From a checkpoint of a small self-supervised audio encoder (BEST-RQ): arch transformer.
Rows from block 4 of a small self-supervised audio encoder (BEST-RQ), named by matrix and row number. Rows with one number belong to one neuron. Each number is 500 + 40 x the weight over its row's rms, rounded and kept within 0 to 999. All counts start at 0. Numbers have three digits each.
After each neuron's rows are labels from the 100 clips, of 14976, where the neuron reaches its highest value: "strongest on" is what is common among them; "loudest band" is the band of the loudest frequency at the time of the peak. Only what is clearly more common there than usual is listed. The data: read English sentences (LibriTTS-R). In brackets: how many of the 100.
# fc1: MLP up (model.blocks.4.mlp.fc1.weight, 1280x320), inputs 0-106
# fc2: MLP down (model.blocks.4.mlp.fc2.weight, 320x1280, transposed), outputs 0-106

fc1.56:478504523578426462559503480455516546470456473507474542494469475483474555605484531425550482506437542545503497497492463455456480582481545400511549544475615489532511485499466483472473557529448506544536505592477512478521504538512543470470450504484513522513521483389567470453495457545501507494519504510468503456569448466492519
fc2.56:447523431487513529487465594465504504512514541493496465548531543469406451508506557512531553535414537489496523485475459434432531479537471519516517491480471467588443489557478498546475510482439438452431453507544442509475503559550544448512515535519504493527475415478503532534506532469489495588497504569463477492489547560461509
strongest on: voice: male (83)
loudest band: 250 to 500 Hz (38)

fc1.574:462496503512446456460433446523499520520435528513470531412474488510514502530484465474473542466570527471572472460435525506521544564520468502480503520534491416447453519447455535536491451455538564495536465492544494466536524471467478476410427466448430467498479469459553567478558502505474438462480499445530470445488497538488519
fc2.574:525514529508538532461572535483457442467491509548499488509485480537551550536514511536541523470486547509474494532540522571512523549511493496537518484542530548543547570476521542509517482526450495582460401564513507453428476458566537523498542512512499425492483496495456536547470487456537524541565516513429530429514472501472477
strongest on: voice: female (100)
loudest band: 250 to 500 Hz (65)

fc1.100:553490504493536467479521435507547523489523466494465534525504499467489491467495553629469501527515473441480515492512513572441527549509563481416436429544516497533421507501437520525544427448511466557458493406500529484512532483511496441572531483511507430488543543460544456513508487458494497505472486515542515450542487417496535
fc2.100:532518433494549449533514530492478483518522445528432520486525485510489497503521407482581495529496398502560572532473493532555510447512500478495454536461463491515542438433536505529527484511536471463543504416533440512482501476534520504425463438497558500515496512582473553478504519498518487489564518434465485448420404501479499
strongest on: voice: male (74)
loudest band: 500 to 1000 Hz (41)

fc1.96:509500487440491488395588514435489558594391437427531583421463521521452483464461555501468490513417453475480476401503553505513460480463513517522463525558472479483482537489522448508481460490500483510515492522491477503525469476457472490430539434497477490486490530450454412530468506528514459557519559458479500507441490504492508
fc2.96:466561476486512479571485463489545471484573501523484520521507509446488510512510511518545485518458461525505518527450572482520433485511533453534544399451548488505582586527553533501502501498500500523457565480448508440518447504478432518479524541497522537563403499454467484477438503517476507486444563456479493541479444468516448
strongest on: voice: female (100)
loudest band: 250 to 500 Hz (78)

fc1.506:498531526452455512541491515514472516493450465463541547539471500490520488489451470494560475494473487572536469533447534459512443517448520508590492483513495510479486494453483509482489521483422486500573520489444481517455532530524530526535487484479466538517507495541513499507530417535416467490509518467515488522429488499441486
fc2.506:502469470523483546570457513541534497539456498446464497509496511517523404404510476574474441481521529497523466508570491522479576526451428447421582533471553465469502544538477502473479522504534545468500485541499487560511566530539489479505477441552463492570511534497579477578496547538548467490576481467514525528516571465509471
strongest on: voice: male (87)
loudest band: 4000 to 8000 Hz (51)

fc1.497:507506434449513545519487471490468556427484453505482524465570512530448495491458546567542498535492574525514439532512451519519481466563459475496486467574607488449454524402513499481518440513479462586528511443490543511501483567477502424517371443471482549510511529485510427473518475459546499480449504464536469461546503539594522
fc2.497:524560490525543376541465501527510467498501523517540438472464549449495484530528465443524513460553466516444507499549512523456510540469491420481496529525463440559442420518544444509564464508481534464516472434485488533470465508540422530438547489536572490429475556526469508459471497492443511486466506478521535511541511504510505
strongest on: voice: female (82)
loudest band: 500 to 1000 Hz (29)

fc1.630:534524454489570492434491436547462532520442562506534485517402532469502519528502471532414465480492450512520539500529596487549500561461501533501510432522516491570542487458521476562539489457580536468511501478514447496468495518459486480429472607492475506446456526506530492494521556537515445517439532493560521485490528514497557
fc2.630:539470499459510495614482458537512532521557550478425530494511550546492496473461477500447385509500530534569432538573509495472538525476426535442597488491528496462539467471523499452528522531553547492544519539558503475533452501529455500571507485492449515558434483523456582560558579486434473452444510496493474485494468455468483
strongest on: voice: female (91)
loudest band: 1000 to 2000 Hz (28)

fc1.358:483499521454463528428545537482486568592443438458527610473454473544452465506466532489527444500451487446505461437491552570469468458447527574554464555549459536472398540505490426456476490516476512508521509518468492512581519538495522451471499442530480493486511468418496446562464476519480480503452509466460476523437547506489478
fc2.358:471583535506489451496522513470548454477555548533447515528533463466491504485513523517518493490458491531486468501484493488485461458522519455494533414424464498518555576497522494516543477471478518503431507464492511476489435497412456542478531495498464562454427480498462448458521465504447523529412562487536521552517490498520527
strongest on: voice: female (97)
loudest band: 250 to 500 Hz (74)

fc1.10:452596542445485422473457521526456488497483535539491505580525509494502483510502466491463456535542505461504498476529517484498491517494547485498502500443472520534499508532434522466512419431424537403448513493460443437510477548513464493506463498476488536430433448493528509526583433494486527494513489502458485481542435515414468
fc2.10:524465492507496471517483463527494466457521577551445447496529531519452468453457501505474539487450523548515558494509505549482516479530501464479453590561515536509511516472522502512484503527503470613477509521558475518468445543553525485516531536504617483525515501525540515484457534470538529573460471573498483516545520473532483
strongest on: voice: female (83)
loudest band: 500 to 1000 Hz (33)

fc1.165:494558462505493571548473532497491471560468494527484457545477510440476556528589472544474452557479556514538479476447574546478447504562530544554531497361532515480484449452460501537451538531512508497481511519499474505414477466525486477503508484498496516498387457471524491512564484530593488545488492512490456466495486495509523
fc2.165:474440526522489489526487547507550493521491550541485504524499464447473478460485512500470554494505507481514450490551478514504455422502516479484413501601515504486503568499481496475419452470503500497483495465549553587528488500487513460568525535473486524499568534439571572573524536482485537493522541538558501522490541468504526
strongest on: voice: female (85)
loudest band: 500 to 1000 Hz (30)

fc1.154:532523509479548472481472580438457476533486476455534523521468467503512476463467514518472514576530498472505534480478461498436498515610587498488467468543533507432464463438499430525450476559469576537464512494513534429545495475483464500517498556570398454513482573555550551518533559530467455533484510499449541483483504545488515
fc2.154:544539499543537447608513544433520475583568516530577487516504528484540515559517584504549477523539484549517507475531543527424502582494537534526502486517530470521475521485504515530496461474490625520469582516508534511553522519513502525517607489512455519514493496583525513548536561395470443481557516512457525528546534484473512
strongest on: voice: female (98)
loudest band: 250 to 500 Hz (86)

fc1.461:407457547481513463476497448578558468484522549509490440553519528521531445482407445568509400433476445470512446537529474531518505473560566557543478471488495504550447479498506497398524451496506468449467477460473472472542491493475440513567544427469501545477490481476451493488506476475500457499490577550448437493495509524431495
fc2.461:524481532508498501523567453517484440506498408545518483488477441580528457486554590511543526533539471502538538462576560457557529466467499469483539556637538470363512560501505499507447406497491437501523485564520460491515530491533523484478486475534631493472485548509478531451461500505534488468426450470484593550551506481520539
strongest on: voice: male (91)
loudest band: 4000 to 8000 Hz (42)

fc1.156:490517481453514460513463521541560514419508455513457445523443577537504475543545459506470528493499502519515527529519532554518492527529478513465507422539476531537455514601490539441572445527525615454489517482474532531468495480490513510513501474478524516474517512450432497531461547453484454493476552499522444467502544530474493
fc2.156:480502539484519496470495437544453522438477414512498562469499495503496500537480578548504502518476487485538504459541475537473516435478435461505543487536522458460487463490477421482477452515498455532544475616456423437531525512498560483535456487594439504536483512454545518484513549450521554456461555452547545536506513462480524
strongest on: voice: male (86)
loudest band: 4000 to 8000 Hz (30)

fc1.570:485495455463507443510446454530476557502495539423506523495507494521504489435444459543423502518527499530515468482481491469521495504483463469466474494488450463449497496507460538495529553431557592478531513493539513492569520523442451449489465452436444514476499568475506521460433554454469467460484526445497492538454467534496476
fc2.570:472465479502494460519447465494533542435546450539441517364503478468457444500587539487470506519538541483663519448500510488608520515528487504472544515475538453526519519511460543430439532460469519463532514529447489545438508481413495490455540524481437516539498554513523531488491438519524498507516497488539465444543459533476490
strongest on: voice: female (94)
loudest band: 250 to 500 Hz (65)

fc1.110:547449500484514374519543573477474458546478474546544491497503547465444581512498481431466523503523476537457444526555564531466520470459389525526550482464522445482546507538478460510565567507551553549414526446534540522442442500510512521442513491551532511500618436490559530565509536547455515550505540544454521491442435523519458
fc2.110:426492478396574518492466469481484466488470492476494519511426470462484522463504531508493517554404553483435489530427475467559516501485512542525509502511515474514580538487442530504441531495537467387511515493466457445479471506447478507474459600507389480543516477428513419540524525480451526498534508480498507508525495531484497
strongest on: voice: male (73)
loudest band: 250 to 500 Hz (40)