From a checkpoint of a small self-supervised audio encoder (BEST-RQ): arch transformer, norm rmsnorm.
Rows from block 4 of a small self-supervised audio encoder (BEST-RQ), named by matrix and row number. Rows with one number belong to one neuron. Each number is 500 + 40 x the weight over its row's rms, rounded and kept within 0 to 999. All counts start at 0. Numbers have three digits each.
After each neuron's rows are labels from the 100 clips, of 14976, where the neuron reaches its highest value: "responds to" is what is common among them; "loudest" is the band of the loudest frequency at the time of the peak. Only what is clearly more common there than usual is listed. The data: read English sentences (LibriTTS-R).
# fc1: MLP up (model.blocks.4.mlp.fc1.weight, 1280x320), inputs 214-319
# fc2: MLP down (model.blocks.4.mlp.fc2.weight, 320x1280, transposed), outputs 214-319

fc1.479:550466517433551455523547460559489568541420484533498487535435549431423472448443479557567538539499525499540507513501456449570471491539433550508544453478520547456511418438494491458511417523552496458526511472509442444496464513463501475457459475439484528470572515435543486444501495496435460461511446503556590485523466479536
fc2.479:522491521487579485506534583490516496543494498441525455500427528519430521505424385520568560473504529500597500537536511553594473478492439501525558471494486540557426493507510470571504535492497437472501469456430494505459481519569475504469451475520624524455503481592564492441540532478439483468469516498497509533539448446502
responds to: voice: female
loudest: 250 to 500 Hz

fc1.656:479531477458483569426461545541559509530491458515475476545568506418572502486497517488495590583536498523464490460496528492500496626537511509553481568542590523554497491541501519495538580492534444513509494439505546412477554556511509512577501473560510545506573604501488467486457533510510473485543557504474481477456492524430
fc2.656:497478470518505507489430448584447489430510517484373505499475488492474472470493457593534444502399469522524499517565522537503494488528506471493479448508498455516541496487595526493482526553495477496523484391482483491428457486497512497474557468476482497490447449542480502460503566492481487448540447529468528519457448477558
responds to: voice: male
loudest: 250 to 500 Hz

fc1.22:560499556458481493484533500391537531518513491468433404517544492447513511532472545483454523576503513470499482533555566588504444526459483496519499517524521522511482506541487451477460588505574503481470436456489425461554531447556519488434432497566498528537531529469439506509554538448573486476449425546401501458502489482530
fc2.22:509493496502544494542449487557463452501480494490547550562429553561497549485451484475455510491509499546503562503517465503508523489514529458454497502487511552512499480518508475446434427509505447564548523454508481513494470562505517479525473459504489504445483499499477489540502480488498458494488529456496472544541511531465
responds to: voice: male
loudest: 250 to 500 Hz

fc1.550:509511515478463444529480548527456525481508479551459482476484503437506453509546509522533468543548491496516538525459539540566549491499483489451552476496466453551519508569496549480468476504534511522457501497492558485539495482452472448493490492456495478564479461525436514525449491548455476577547539444475496499500458518443
fc2.550:577510499437556520506446479525415464505606473444540534543447444439487518511492451439539501460516477508520496532503536450452492475512477490564422479493457477567509621581511492529505519514536458534494516540491504525393498512474506525473576461443507490520555521501490509522486566518475457489461425519528503480434483540514
responds to: voice: male
loudest: 250 to 500 Hz

fc1.694:449504453535472527490431547513468567485472547485494533492544443439517447466447517517501389504462522521516485523547467482528503515496527464510502524547430555551478472490573560440467436521451533556501501479415559544537518528514483500509522485547546463481483469521532473475542482484502527549502513452448573460495516511387
fc2.694:545435478498560546539466440501466535538539533458487608567461550582484505568452503442536525546559487484505496480452509481517505538526492535564520586487462578514423518564494548572515542566498525480469554483510529518537527524458436492550535438596487460499524536508510463486487505463510518575451531450479448532482558451493
responds to: voice: male
loudest: 4000 to 8000 Hz

fc1.568:525580507496521463550512450439544493526531470516553499525539447502510547561440491497452431545462505547501477503503586569474512502507428492487571459509429518509482522404471434517485534474509561465504480416502474524452539480585513530446500508459489538486492526541427487497573483530526503537408461517458566413546540482513
fc2.568:509537552507598501483542505493495506476430470467537472596422446501553512493481497505421510489462513479531567528488578496531500510545508482433535505495509512490532434487418485523483429495502505541589489446493531464546517584521445456439530509540471499468483487460528505506500486491604570420456461512514483491570577580466
responds to: voice: female
loudest: 500 to 1000 Hz

fc1.301:472511560505562604522503472471503520521499381485473545423511485440541461469519526514405516505548481486514513546528512531457479495548458521494474515484466484435427500579540458498556536513515484484442511495481479463514564422579495507471470525536528505563533433482522469462517534545488526445464466481450504475567493458419
fc2.301:514458522543387413477512449569534446534415544563496433519478527536431461534474508556481517492519507501509412439492522485499479519508529513462553506497465522447528417529544495554490464472564433482524513467534507527559509527473506480503469458531523488476420491454531492459447505464540472523542506497468557475458518417467
responds to: voice: male
loudest: 500 to 1000 Hz

fc1.96:497433473482593549509505524495464493481483495487449479519483447395514532482464487502555491526459480508546472560531503489520518550473507480383513485480519516539474485504509560466470436532491551483526512426488455590487442474516482519506477422475429521491457522505514418498481469434483434501508501543564538435475582490495
fc2.96:498550572458517605466423469519530414405532479465477523388450458513479527449459503540520504494443489455459523505481558554479518447498510477503453488464479425478461533486548481460533497506500505526533524512519504517572470488499464467598472551460494538434489463551509506544504488490532468557574542494464432513528560555557
responds to: voice: female
loudest: 250 to 500 Hz

fc1.199:435450484459518473494506504508502564518526482530487545388469463491450421482501476543445492576439462515499585480554513488482511481442526521501485512499492514535556523513485542500468450542501563527495494494464547424504526506519502491512514501558458476560445453515451593532533536520437504535532465425543475519464539479486
fc2.199:573503497413438430476552511449475503538541577418460556538521494499461518446509489462574535395525493504517474548471491476532519499504473491548491499455532505601506558540535447482517534488581418466517505508523507498502491458470502515403517461527469476475555536483605524569531517541516498462465517500480524516543474490505
responds to: voice: female
loudest: 250 to 500 Hz

fc1.381:527468544467521557425535454446513508561507447479457445478419459487559503451480446572456498563485510543459498490536534554549449544524516464519466501478556455539514510460486463508470499575502544518539498461524488517506471464406488511516487488506482536494479515468477538570505508496504542526574502480462507471530507483470
fc2.381:469535402457523445427440501549472544517613494500506510478447493473477513550479526445525457475473511484500557535491467524564493476418539519578492406503489499491547601497465494490520598525493518510426507489480490412495536455481495446429483544569479514451530479555515396505506491537481467505517502456554543589490538478418
responds to: voice: female
loudest: 250 to 500 Hz

fc1.48:423481483504512532523567412483478555552435548521493545501485525486484522468533492500502464516535503447497517463459446490507484466519516528534512481550482527456486438421457503469547453537477484436549460523461460469547438478481551513471456534475473553493559585422499513442465514510470471493470429480494442437522539452470
fc2.48:485466528497523504485526543444524468506484492467480467548531493523494430512463485495543510553438558423484472526561498518524464563508402546473540502486526516532467480562586502522418466515519487511496593490490544559480451558540481509533540470520575458483521458598585528525581478438482436500450506535569477572469430426465
responds to: voice: female
loudest: 250 to 500 Hz

fc1.379:530461539444535548482504583548453509415503524537448521476512534446595401492498514499513486494508466425514530416518484420530497478471528487592454577439486433458459503556466444545497445519461489434394546561483483473501546492504495472514499494456502517376543536560546513522438527510515481467542509509514474537498491499487
fc2.379:485448512550422444462486497557448474522459594527524509470494525485444605549483567545514541541452477516517442488554480487471539563456529454489466471515501555558496431517492521513516549508543426514478529590520490558487479468483536567511432529499463479546474543510504495535526481536438509574504443470456510550447495497563
responds to: voice: male
loudest: 500 to 1000 Hz

fc1.413:454499448505498469546532511547468515441500516549485539526522448496520496465494453498526522509540480467521504498439443460470528533494504479452530457509536565589562507483507487461522426545487509558455530521466545488489442562451462545481505556444511545497457471473477473525499468476375465540562539447520479490488519433441
fc2.413:517509514496470529505479486485510500473643490454488573487485439438506510445548446461591457496550536537519426488487536463422504519466473505504487466507521473437539679529545525543492497485502437454583490490466508502509536489535461523452564497462489475542553526506557508465503544529499511549505513528543489508437544523471
responds to: voice: male
loudest: 250 to 500 Hz

fc1.552:482488549449491518485469481476507522582509507467572543382460479392476473444517511516368472525455491474488566520435474493536489533480500481443474533514494505529521502415509480527497423546453518488489453477526529498488509577463493459494522544570423533495469481451514513472426458491532452501551499431532500469429505460434
fc2.552:474495477496442468509478506552542477486598573419427500498532531463501485514498461489537511496489541517540498495530453506533486536468569530556503399442521483491565616495526475489419513502481430495520536485477522476548497421453495501483512469568480534580512485483566485544550547521467499482454476514553555527558469549539
responds to: voice: female
loudest: 500 to 1000 Hz; 250 to 500 Hz

fc1.391:524479442482464558522445540452558528497518540491598564534476495466447495465466554441533565427479502434516531446497554491448510510514562529528514500514583533475491512488536524517373538514551507512504531472535473545448436537484482491538477480431459523443525522500516518470459508457454494491499565467455469494489565513502
fc2.391:506452511513550463483506532597522511470431492463499523491557501502581526486548509437534542491497476633550521573531433509577531518534464505480501529525500522507456455466453517531556506505532570505495475475516513433557516524543477538479483488503449498484559479539470506549497494496553526464497465566479491492496470589489
responds to: voice: male
loudest: 250 to 500 Hz

fc1.741:487581483421602549455464486528441510478465531539524535543490553439483437572462478461607489462480548557512580470491465469426487427522505514525565495485454541477490463474570573482544474485522497526502425504473477510519505480495449447457519555472493485540480498515528464502549553547503474564513514490465454441551460482523
fc2.741:420432508507515535469565524446494424504461510486489602476547462497532440447550524492445454471504528466544567512491488510525444551480483489536571533494453494527488461499503582566450469533519486483478469510491462481466523547540401467551406408445499367519513419525539507523423547568484502516449466524487530486528565505429
responds to: voice: male
loudest: 500 to 1000 Hz

fc1.559:474499452426526496522488496606516480517469484466532439519430568490481545450526515543473508522475522517497484480515437484495498472571556434465470458557407471473495468504500506404512547453496479430506493507464504483494421459510527507531493548531505518559447482545513450460543478479466502545488475501498536541502525495572
fc2.559:467514522437459529478485493480483472439473466491555556508507499495540526500551495504509447517500523523525444502492488474461507542478514505478552523453445510440494449547502592464455502386565559534514557427461543461488561483533447478613560495564517455530567466601507492503528465528501494524462507478476409477528546503518
responds to: voice: female
loudest: 250 to 500 Hz

fc1.713:401411485539511510467514521531532464550495448509488494419425532444504477479489575471487564520508501514493495542572517523500518477459490510546457601529516562507509492494527543499447409452459427464492497505505591473519455532465501485458551424519477535464462520551577501508483520486545485538598588472489485512451485416535
fc2.713:482492528469514458429454498484521514453568536378449510520522501597441459490533470513535520514541478530537507511575510507489504537497476524585437483392475480507475543462540478509566504478550460483522535539505479475480364477405541493491514479520495466469529490498511475545583513518493518550507529537539540518558504447530
responds to: voice: female
loudest: 250 to 500 Hz

fc1.358:486464471509557528506478516497454489487489463475481469543534465362510534500481453468538487510477482504534526542503486544480505506462507486451509463487492533542437487511510521497484460524471548465548453460474503518441388492519483512493453389496475548536461517526416496517498471424483506484501485508546476444487548496504
fc2.358:498557563405527580471509474510534459467479492463464488420427480564440537480467501555506495513445494445506555475449550540517475481524512531502520511461481427461442463427554502490504552489504493534529516488507507502538490529479464487552523570410491555437507480556500530523539485564565449549535534496452482555548519550516
responds to: voice: female
loudest: 250 to 500 Hz

fc1.279:537510513494569507430541477501478560488488474478569479480491463506491525486514505504464425475496473472521564490508439462510501508503448495432493499543463458522468501394526416460504596527476506456439431538463507481519535456538489497473474496551487454594519475450452524496465491485492584520547467483457545400510443470501
fc2.279:537491511532445470555444496546533545565631524493499473506521488452480585505495510499427455484515558399482440542523480461419483528446550533514527458482498542495485613474499425474452496542523485508498539527480467497550537518486532508515489450508531503549457487446438443545472496460526589518512477467495458489495505506474
responds to: voice: male
loudest: 250 to 500 Hz

fc1.43:571607522481457499527441517460443535508518484513480504453570440505541522588544557459450456503539460506487479503524487520609440467445406494421595530601500519481481514494443428492500531503553549541451502439455483503509558414558507447486454558512510465602466457523500521451510496572491507485519424497458487507573533489485
fc2.43:507508561521466530479513499504486509492441520479499484563457460522465500467421510538488543502512480488457494487495479467496516543504465474510510522559504558493473431625467469446437474537512439504586453528466531583518516554596523515549537551492505514556411573491510527539495543442517492475460458529483483461505488510561
responds to: voice: male
loudest: 250 to 500 Hz

fc1.610:418524513526550532465479535478540533525500417518461485458451547555501503486440505477423563548449552489450589481535504571449499521534539488554541484501493475480512501458512492522410480584523570522503452474508438500480491473564492461521524504562463496423548468511470530555481493526521480519461507484521444460452459540458
fc2.610:559556458519433443502535423499508477538573535441449503591518557537570481466478450446537524509444496528529520526509447472587496451449457470535502521461496483529490580492499486441557474488598482466471573537524541370570516475518479518419439443577488558465468475471558538539500544527534495479555510491491501616494470540437
responds to: voice: male
loudest: 500 to 1000 Hz

fc1.77:496447483508482484530474506502474511472383463512497418506557483415464523553479541471488458562482465518530443505575468497516485545502441551504487470511538495468507379566465480508435514555531563485482503516551556512461539529505470511498418510545454521454487497426547529422513499515433506490529487502577523506543515453539
fc2.77:560449560481466456471495473487492436374479447503465529485548491490438466465460492524465468480529470508500457538533492587482450511429486599472487466458501480436504483506469517497503475458574466484544557554518576459457474516571464505553403425491530437463482495563518544497548480578493495477481510533476499461513506562501
responds to: voice: female
loudest: 250 to 500 Hz

fc1.156:552393516495526532472500474536540443474522540456555485474509454480547517511488484439435501450486452522557470459509513479481573576561517485550545462578515483454527517374535512443524457463411498465446493452482586474423461557445485486489462474563499412505478457481507459537472541491447510547536518497574568491512478520449
fc2.156:445492475503489450495447459482524600536461513519499549497592456492516523484524483586488520460516522486517491530490487465455500531549478518522486522392508486456536443441461489532511566495517446569482464580467487556548470437496489525478518496477448545487497484521496513518577522517535623444550487550527461481532513490524
responds to: voice: male
loudest: 4000 to 8000 Hz

fc1.448:528467475491489522534431547458528477442355564565447536476485541423501560559465513528537496472501499524534404482607496477503491518516485515415449482495466488465504347545496521427518527521523523507504476534524512498500560497471463505476479466555458453512475512442542464442542534508472517528465546459487485469486542512505
fc2.448:516522549448528489454456455528459450489536461539483600575476524475504502426609528533464502460543443447478519483431546418518577479473605499458518500505474511511520544523513523488514472472524504491492559514556421449551476437487540476616472479392506440536474508502442541547473505512544576494502437516469493461552505540453
responds to: voice: female
loudest: 250 to 500 Hz

fc1.219:494429451522443507517446486465479541473496450522543524456496467495483441433516544550475553479477496456513504514531436451470501574539594496443592445525542559517498487531487472533473447446480537582536535480473477486416487488501443510486509595468493509419500499524582452535467436492468500509446540485504491546472479498485
fc2.219:461476545498482505478596470498500465497567551562473561565502511464489441507546493493608492507533479548515471470452536448532540483563478537478564565559514511495532616539516504586489514503502520487546483502517545476498525536589478532453515513480555523516478515483503564407467548526445474479507460508518533530474532563559
responds to: voice: male
loudest: 500 to 1000 Hz

fc1.116:473507543512481469483511556504602533505512483512567493434547496504441465489451482468440476608525470502512593498446518491487532532560476446484509523510493518504479503397494530511508503482479578477512470509485523517472523565413458449533485462487465467510496482476506465460468482368504518582580448437477502467408463462488
fc2.116:480605444472531538555561503427529457462567545472442567531478484476589541459475482524576516467545490482492434516510533494463492480459519524492468520473525474480512586454540456492526443461491502507473443532492502525523475451538501510465473458524483572512517454447546597554547533495528513523481408522528513544526491551550
responds to: voice: male
loudest: 250 to 500 Hz

fc1.236:531494482504549532475440496565476479511492515492461538463393523488509408476549565468551530492481571473487461545529452487550521517492589459429363515460509525458437500568469528482469403509483457486518517534517506467449444490491501469503553531497482570414558464523572520512444460589515414493521547477494479524512527456533
fc2.236:521484461391464455440472502504485468438625494485543460497566472476481470520547507453487507516474488578524468542493530506497506560483495516602444486489524464502496643568529510481504554537533475463511550530513495488450398505513543512477515553537498445518470493562486505506522490495464544557483450549533477515516495512549
responds to: voice: male
loudest: 500 to 1000 Hz

fc1.142:475509495540528513468567439483462514495485461443555424549533503529449496528498566490453421479502461491508472501497482477481507527445465513491482525513450497547498495478526502457550504507495487474446441527451473517533495423534483527506436507541523479508493567498444507567479508413502545499545458498488520445568418413494
fc2.142:535508520507482522541411500544559492556633499464530493478453484514499565518455550488437459556593571456486521490478489536397435494498560490486501529503498559462500624410500429573524492489482496562507528538471483494551563549391459470528506459529513503545472527481469459512515454468439542532508546456491538562511498473446
responds to: voice: female
loudest: 500 to 1000 Hz

fc1.597:450526536458462567501415507481463495509487488456511506461557472404443465522526471475550497570455547545474489447444499447542511516492473475429561520498482559477441485556542546364527567485499540503506584502488524448545492445551444461499517505528449503469479497493482375480496530488495523547529494440500546543498469471487
fc2.597:525446539517509509499459480494512483463537489569462453535452570523488497480535529486464443468516520463565460503512532514472456513506519501538464510442504514479549513464488534550441512526489520479530500503439464490467528466544491591508484418466500517523567502497528522512476487518532538564456525551506480519503489521512
responds to: voice: male
loudest: 250 to 500 Hz

fc1.556:473506462505584512512466471531496545569456456502502511437494481436512556507458524440569489515536532578537470491474450501550472513539461516517556552551521519498552456475505505499531504523500497473462462491528487436489473509491473479508482511514393516539459547455476531473525443489497511553466484497558565484486526478532
fc2.556:459454529551386542507526487413506473501495553527516536542539504470573442496534489445463539484462536477461564515548515476441471474458513540494454498525501493491567490527570551510496447576513505528583450555556440553527427538542514567518522467513563460505501584567555542505523517500485529460510497490557462511435484482564
responds to: voice: female
loudest: 250 to 500 Hz

fc1.267:465456497468501543443477518557397499546506474492562468513479487472524482496516545477449450484521461536526527530503485529535544453516481476432502522510489562444444495455482509465528468471469408501528505494505503583487489528553456453502490458523512460533447485448487458473454462532495514519596592459537522492518461485452
fc2.267:447541560444526468468403544508533501508634482449440435502574467478511505568455592480550480508548501484462475495524475555419508514470517495508454432531479460472521630516528486529498555541484465489530471513465467547492480507434544446527568531500533503544459511532509467485537501431516521548440441554523558468529518439485
responds to: voice: female
loudest: 500 to 1000 Hz

fc1.161:440640458466498503529533488523448498598474552479471493529457556493497487503511467568546512456488514435533531467516478488579551455487529509475538443489418536528454474505507499507543515473499526479504447470403408535546520440449538543534496564454502473459506507510542480480516510481524521523474543443518476462499447515488
fc2.161:519478491447442499470596409443505492511399434531523506473486493606463462437550494441492543512479473549464574554471526473485544446488510521553456482530478509498417378452495513548517546533492458523477455466488442512520472457425631509561537525582557450499498513523506542496457474509427502479514499461462538513498438530481
responds to: voice: male
loudest: 250 to 500 Hz

fc1.477:522523478496462468478474506491525454454469506563536436531453449507497478514505510493467441495492551411508529502497549504589514490583459529505465515471455565479473468482579438498493519559551555552503416447529497476516462513469540503523480578436526512399455449526564503512587486516534480532559567514529532542512461508508
fc2.477:510493496503423478515551483553537560577479504519493545493448552421410518456488471529556520517561508515532433491515544407509535496547528562415495510496434522423547477469526488512458475485505489548505478448578543446453583511434498551585489441530520508492478508516495580446576501558540527424480498471534491458502520536529
responds to: voice: female
loudest: 500 to 1000 Hz

fc1.98:447476459426515452460480444424476523498497543460512490549419511564526473397492525509520439574549467510562532468427491542521470559526558435443502489463515479437504507542462434450465502481490515441533491480529442571541499477607523502539531497449508501446507527469530507563461512524491550538500479542462463485558491527431
fc2.98:519489488528493526494495494601533535516626492513561482551560492430502495510462593474576453509528557510444531513487553454471501502459527528547482469575564472463499611548483397467532493540528499515502549536541442440487520445524520479479483525546538526543409525547543445476461486448463424527530479511506441586534538512391
responds to: voice: male
loudest: 250 to 500 Hz

fc1.361:499456409512569519457494452521463484522478475461463531496476432400488473538512492534532514514440510514529499519550525523528505487577571523423521519507516500536496479517552553500529389576455527406507521473485465500401451498455520526503414459482440533521501502460466499499452505432534462530536520509511555425492523480473
fc2.361:518502584438461542496452426494499486532513488506502522461447517483456605440462461576558520534504491515507533435485560561481484453494475513521461471470475451476511509495558541511565475514538531491532511519525470515511450502522472469615474535476458558463490514515503472552442455489527501519562527461530439520512540500537
responds to: voice: female
loudest: 250 to 500 Hz; 500 to 1000 Hz

fc1.256:468557421441523474517463479487419467532519497522547532549540479494533501512548520468459434538529501489539536438574434501601472524519517485465543505538488576469557526549499525472507532429438515516561499486550503455437445508431428441551538543486528544527512493471487490526463516511467555608576526494415510495505551480474
fc2.256:452570489514509481480515456477471555514582403485473487493575378414489473489452542514501463466511498509499470515513494475493541536540477492560466499527509450490520604492461495546558501561551459460544471473457465517455478500504543568460592473520590524520480504548508508475479549497568534524524465546498379476504523497540
responds to: voice: male
loudest: 250 to 500 Hz

fc1.497:505479559506544514533559434494419510464476510442568499439414503467550509465534436551469534495502505511487545497504479474535461467542465501498474615494481424586490473510489460533546449576529500516464471515458428490487514427532486463448466522492461527571503414502485521461519472503568535513532500483494495423538529514603
fc2.497:502434445490431472461556503466507520481602530547521447527496561481483431537451502537445513522510490377498434409515472563533463574488505509511564511531519550497482620479451503478447633531539512473524500536485546501517557479458505479508461471531499467544438530464533529466465534494455547558519516448514507516507570403452
responds to: voice: female
loudest: 500 to 1000 Hz

fc1.749:445493532481514523501497526538526440556515408527345507464562497482571492564452496483436539442482524462456515537544520507434507481500479553556500587546464539436502510488536480475567450486516445493492495490558519471527575464505530556537451506495537555469514509525459473534530517557419460480454524597500472517502497516446
fc2.749:507473597517462468485420463571447500557409482475430538489499455555470561465528453525554486484491453551516540487559512482492531470554453466515523428416477519524511393477466544558546517507543445525497519498534494570446486526493530483440448470512536492456523521511495521542541560508536462453559478501440460481572522486500
responds to: voice: male
loudest: 500 to 1000 Hz

fc1.387:448481479483547477517534459531501538555462520525480442479502499514481568441474531478526495519524541522538578486465477495527482468564500503526529486579482521475475461522480490467494510461494487440473492509466445469495404475509524428529481512427405505554484585408488503447511473485436457490508467540506484531479505493515
fc2.387:437499518541443542503474545464560481476471462477499525510502480523539402496550462432452465561428602460500520503598494507486418571498524465452498505499454545508499464539574593489489442514527561532528523443471548581509473513514477570564533555507525432531501515577602492510556499519481506516474513561480473525504435474557
responds to: voice: female
loudest: 250 to 500 Hz

fc1.766:416539550537459504543499475485454524537477569461508524566428493464481443421446487550479447457478557461485521473489519512491469505503517450527522514469440519461519477491577579493453487499414507567505521445417536515549513538569504488559451478491504514504458485509528488504515497507512529528467496453434526469540484479383
fc2.766:536529530519498473524513499541430449565645484447507475597504472465460483531516456464465496526471443533531541472463581443551521492529500502561493506539452512465450636511539503544439554508449477498448478504511499520549535466518577560549497479508587521484492539590448530476515495424500534504508472521537460538542504470546
responds to: voice: male
loudest: 4000 to 8000 Hz

fc1.254:415474438441530522487457520548523488498499463520501540468490560527494519483473552489415509489523492492514559449495539579477504453529544510494482548524507517578528495492536518521499529558574527458507403461509520470533492538514545471506430440550529523408500544506485540499510525422469539538546512491481437497448477544513
fc2.254:542536531529476454516456499543537572459512561422487517532503509577516486518456465526498485467514506510447469519532490559460464506457550436513495537460504492533446484385503487439555454483560476539440510576542508481530524460545558481504504449598529508409504503506519521552569498474538479506498476513424496574540486562490
responds to: voice: male
loudest: 250 to 500 Hz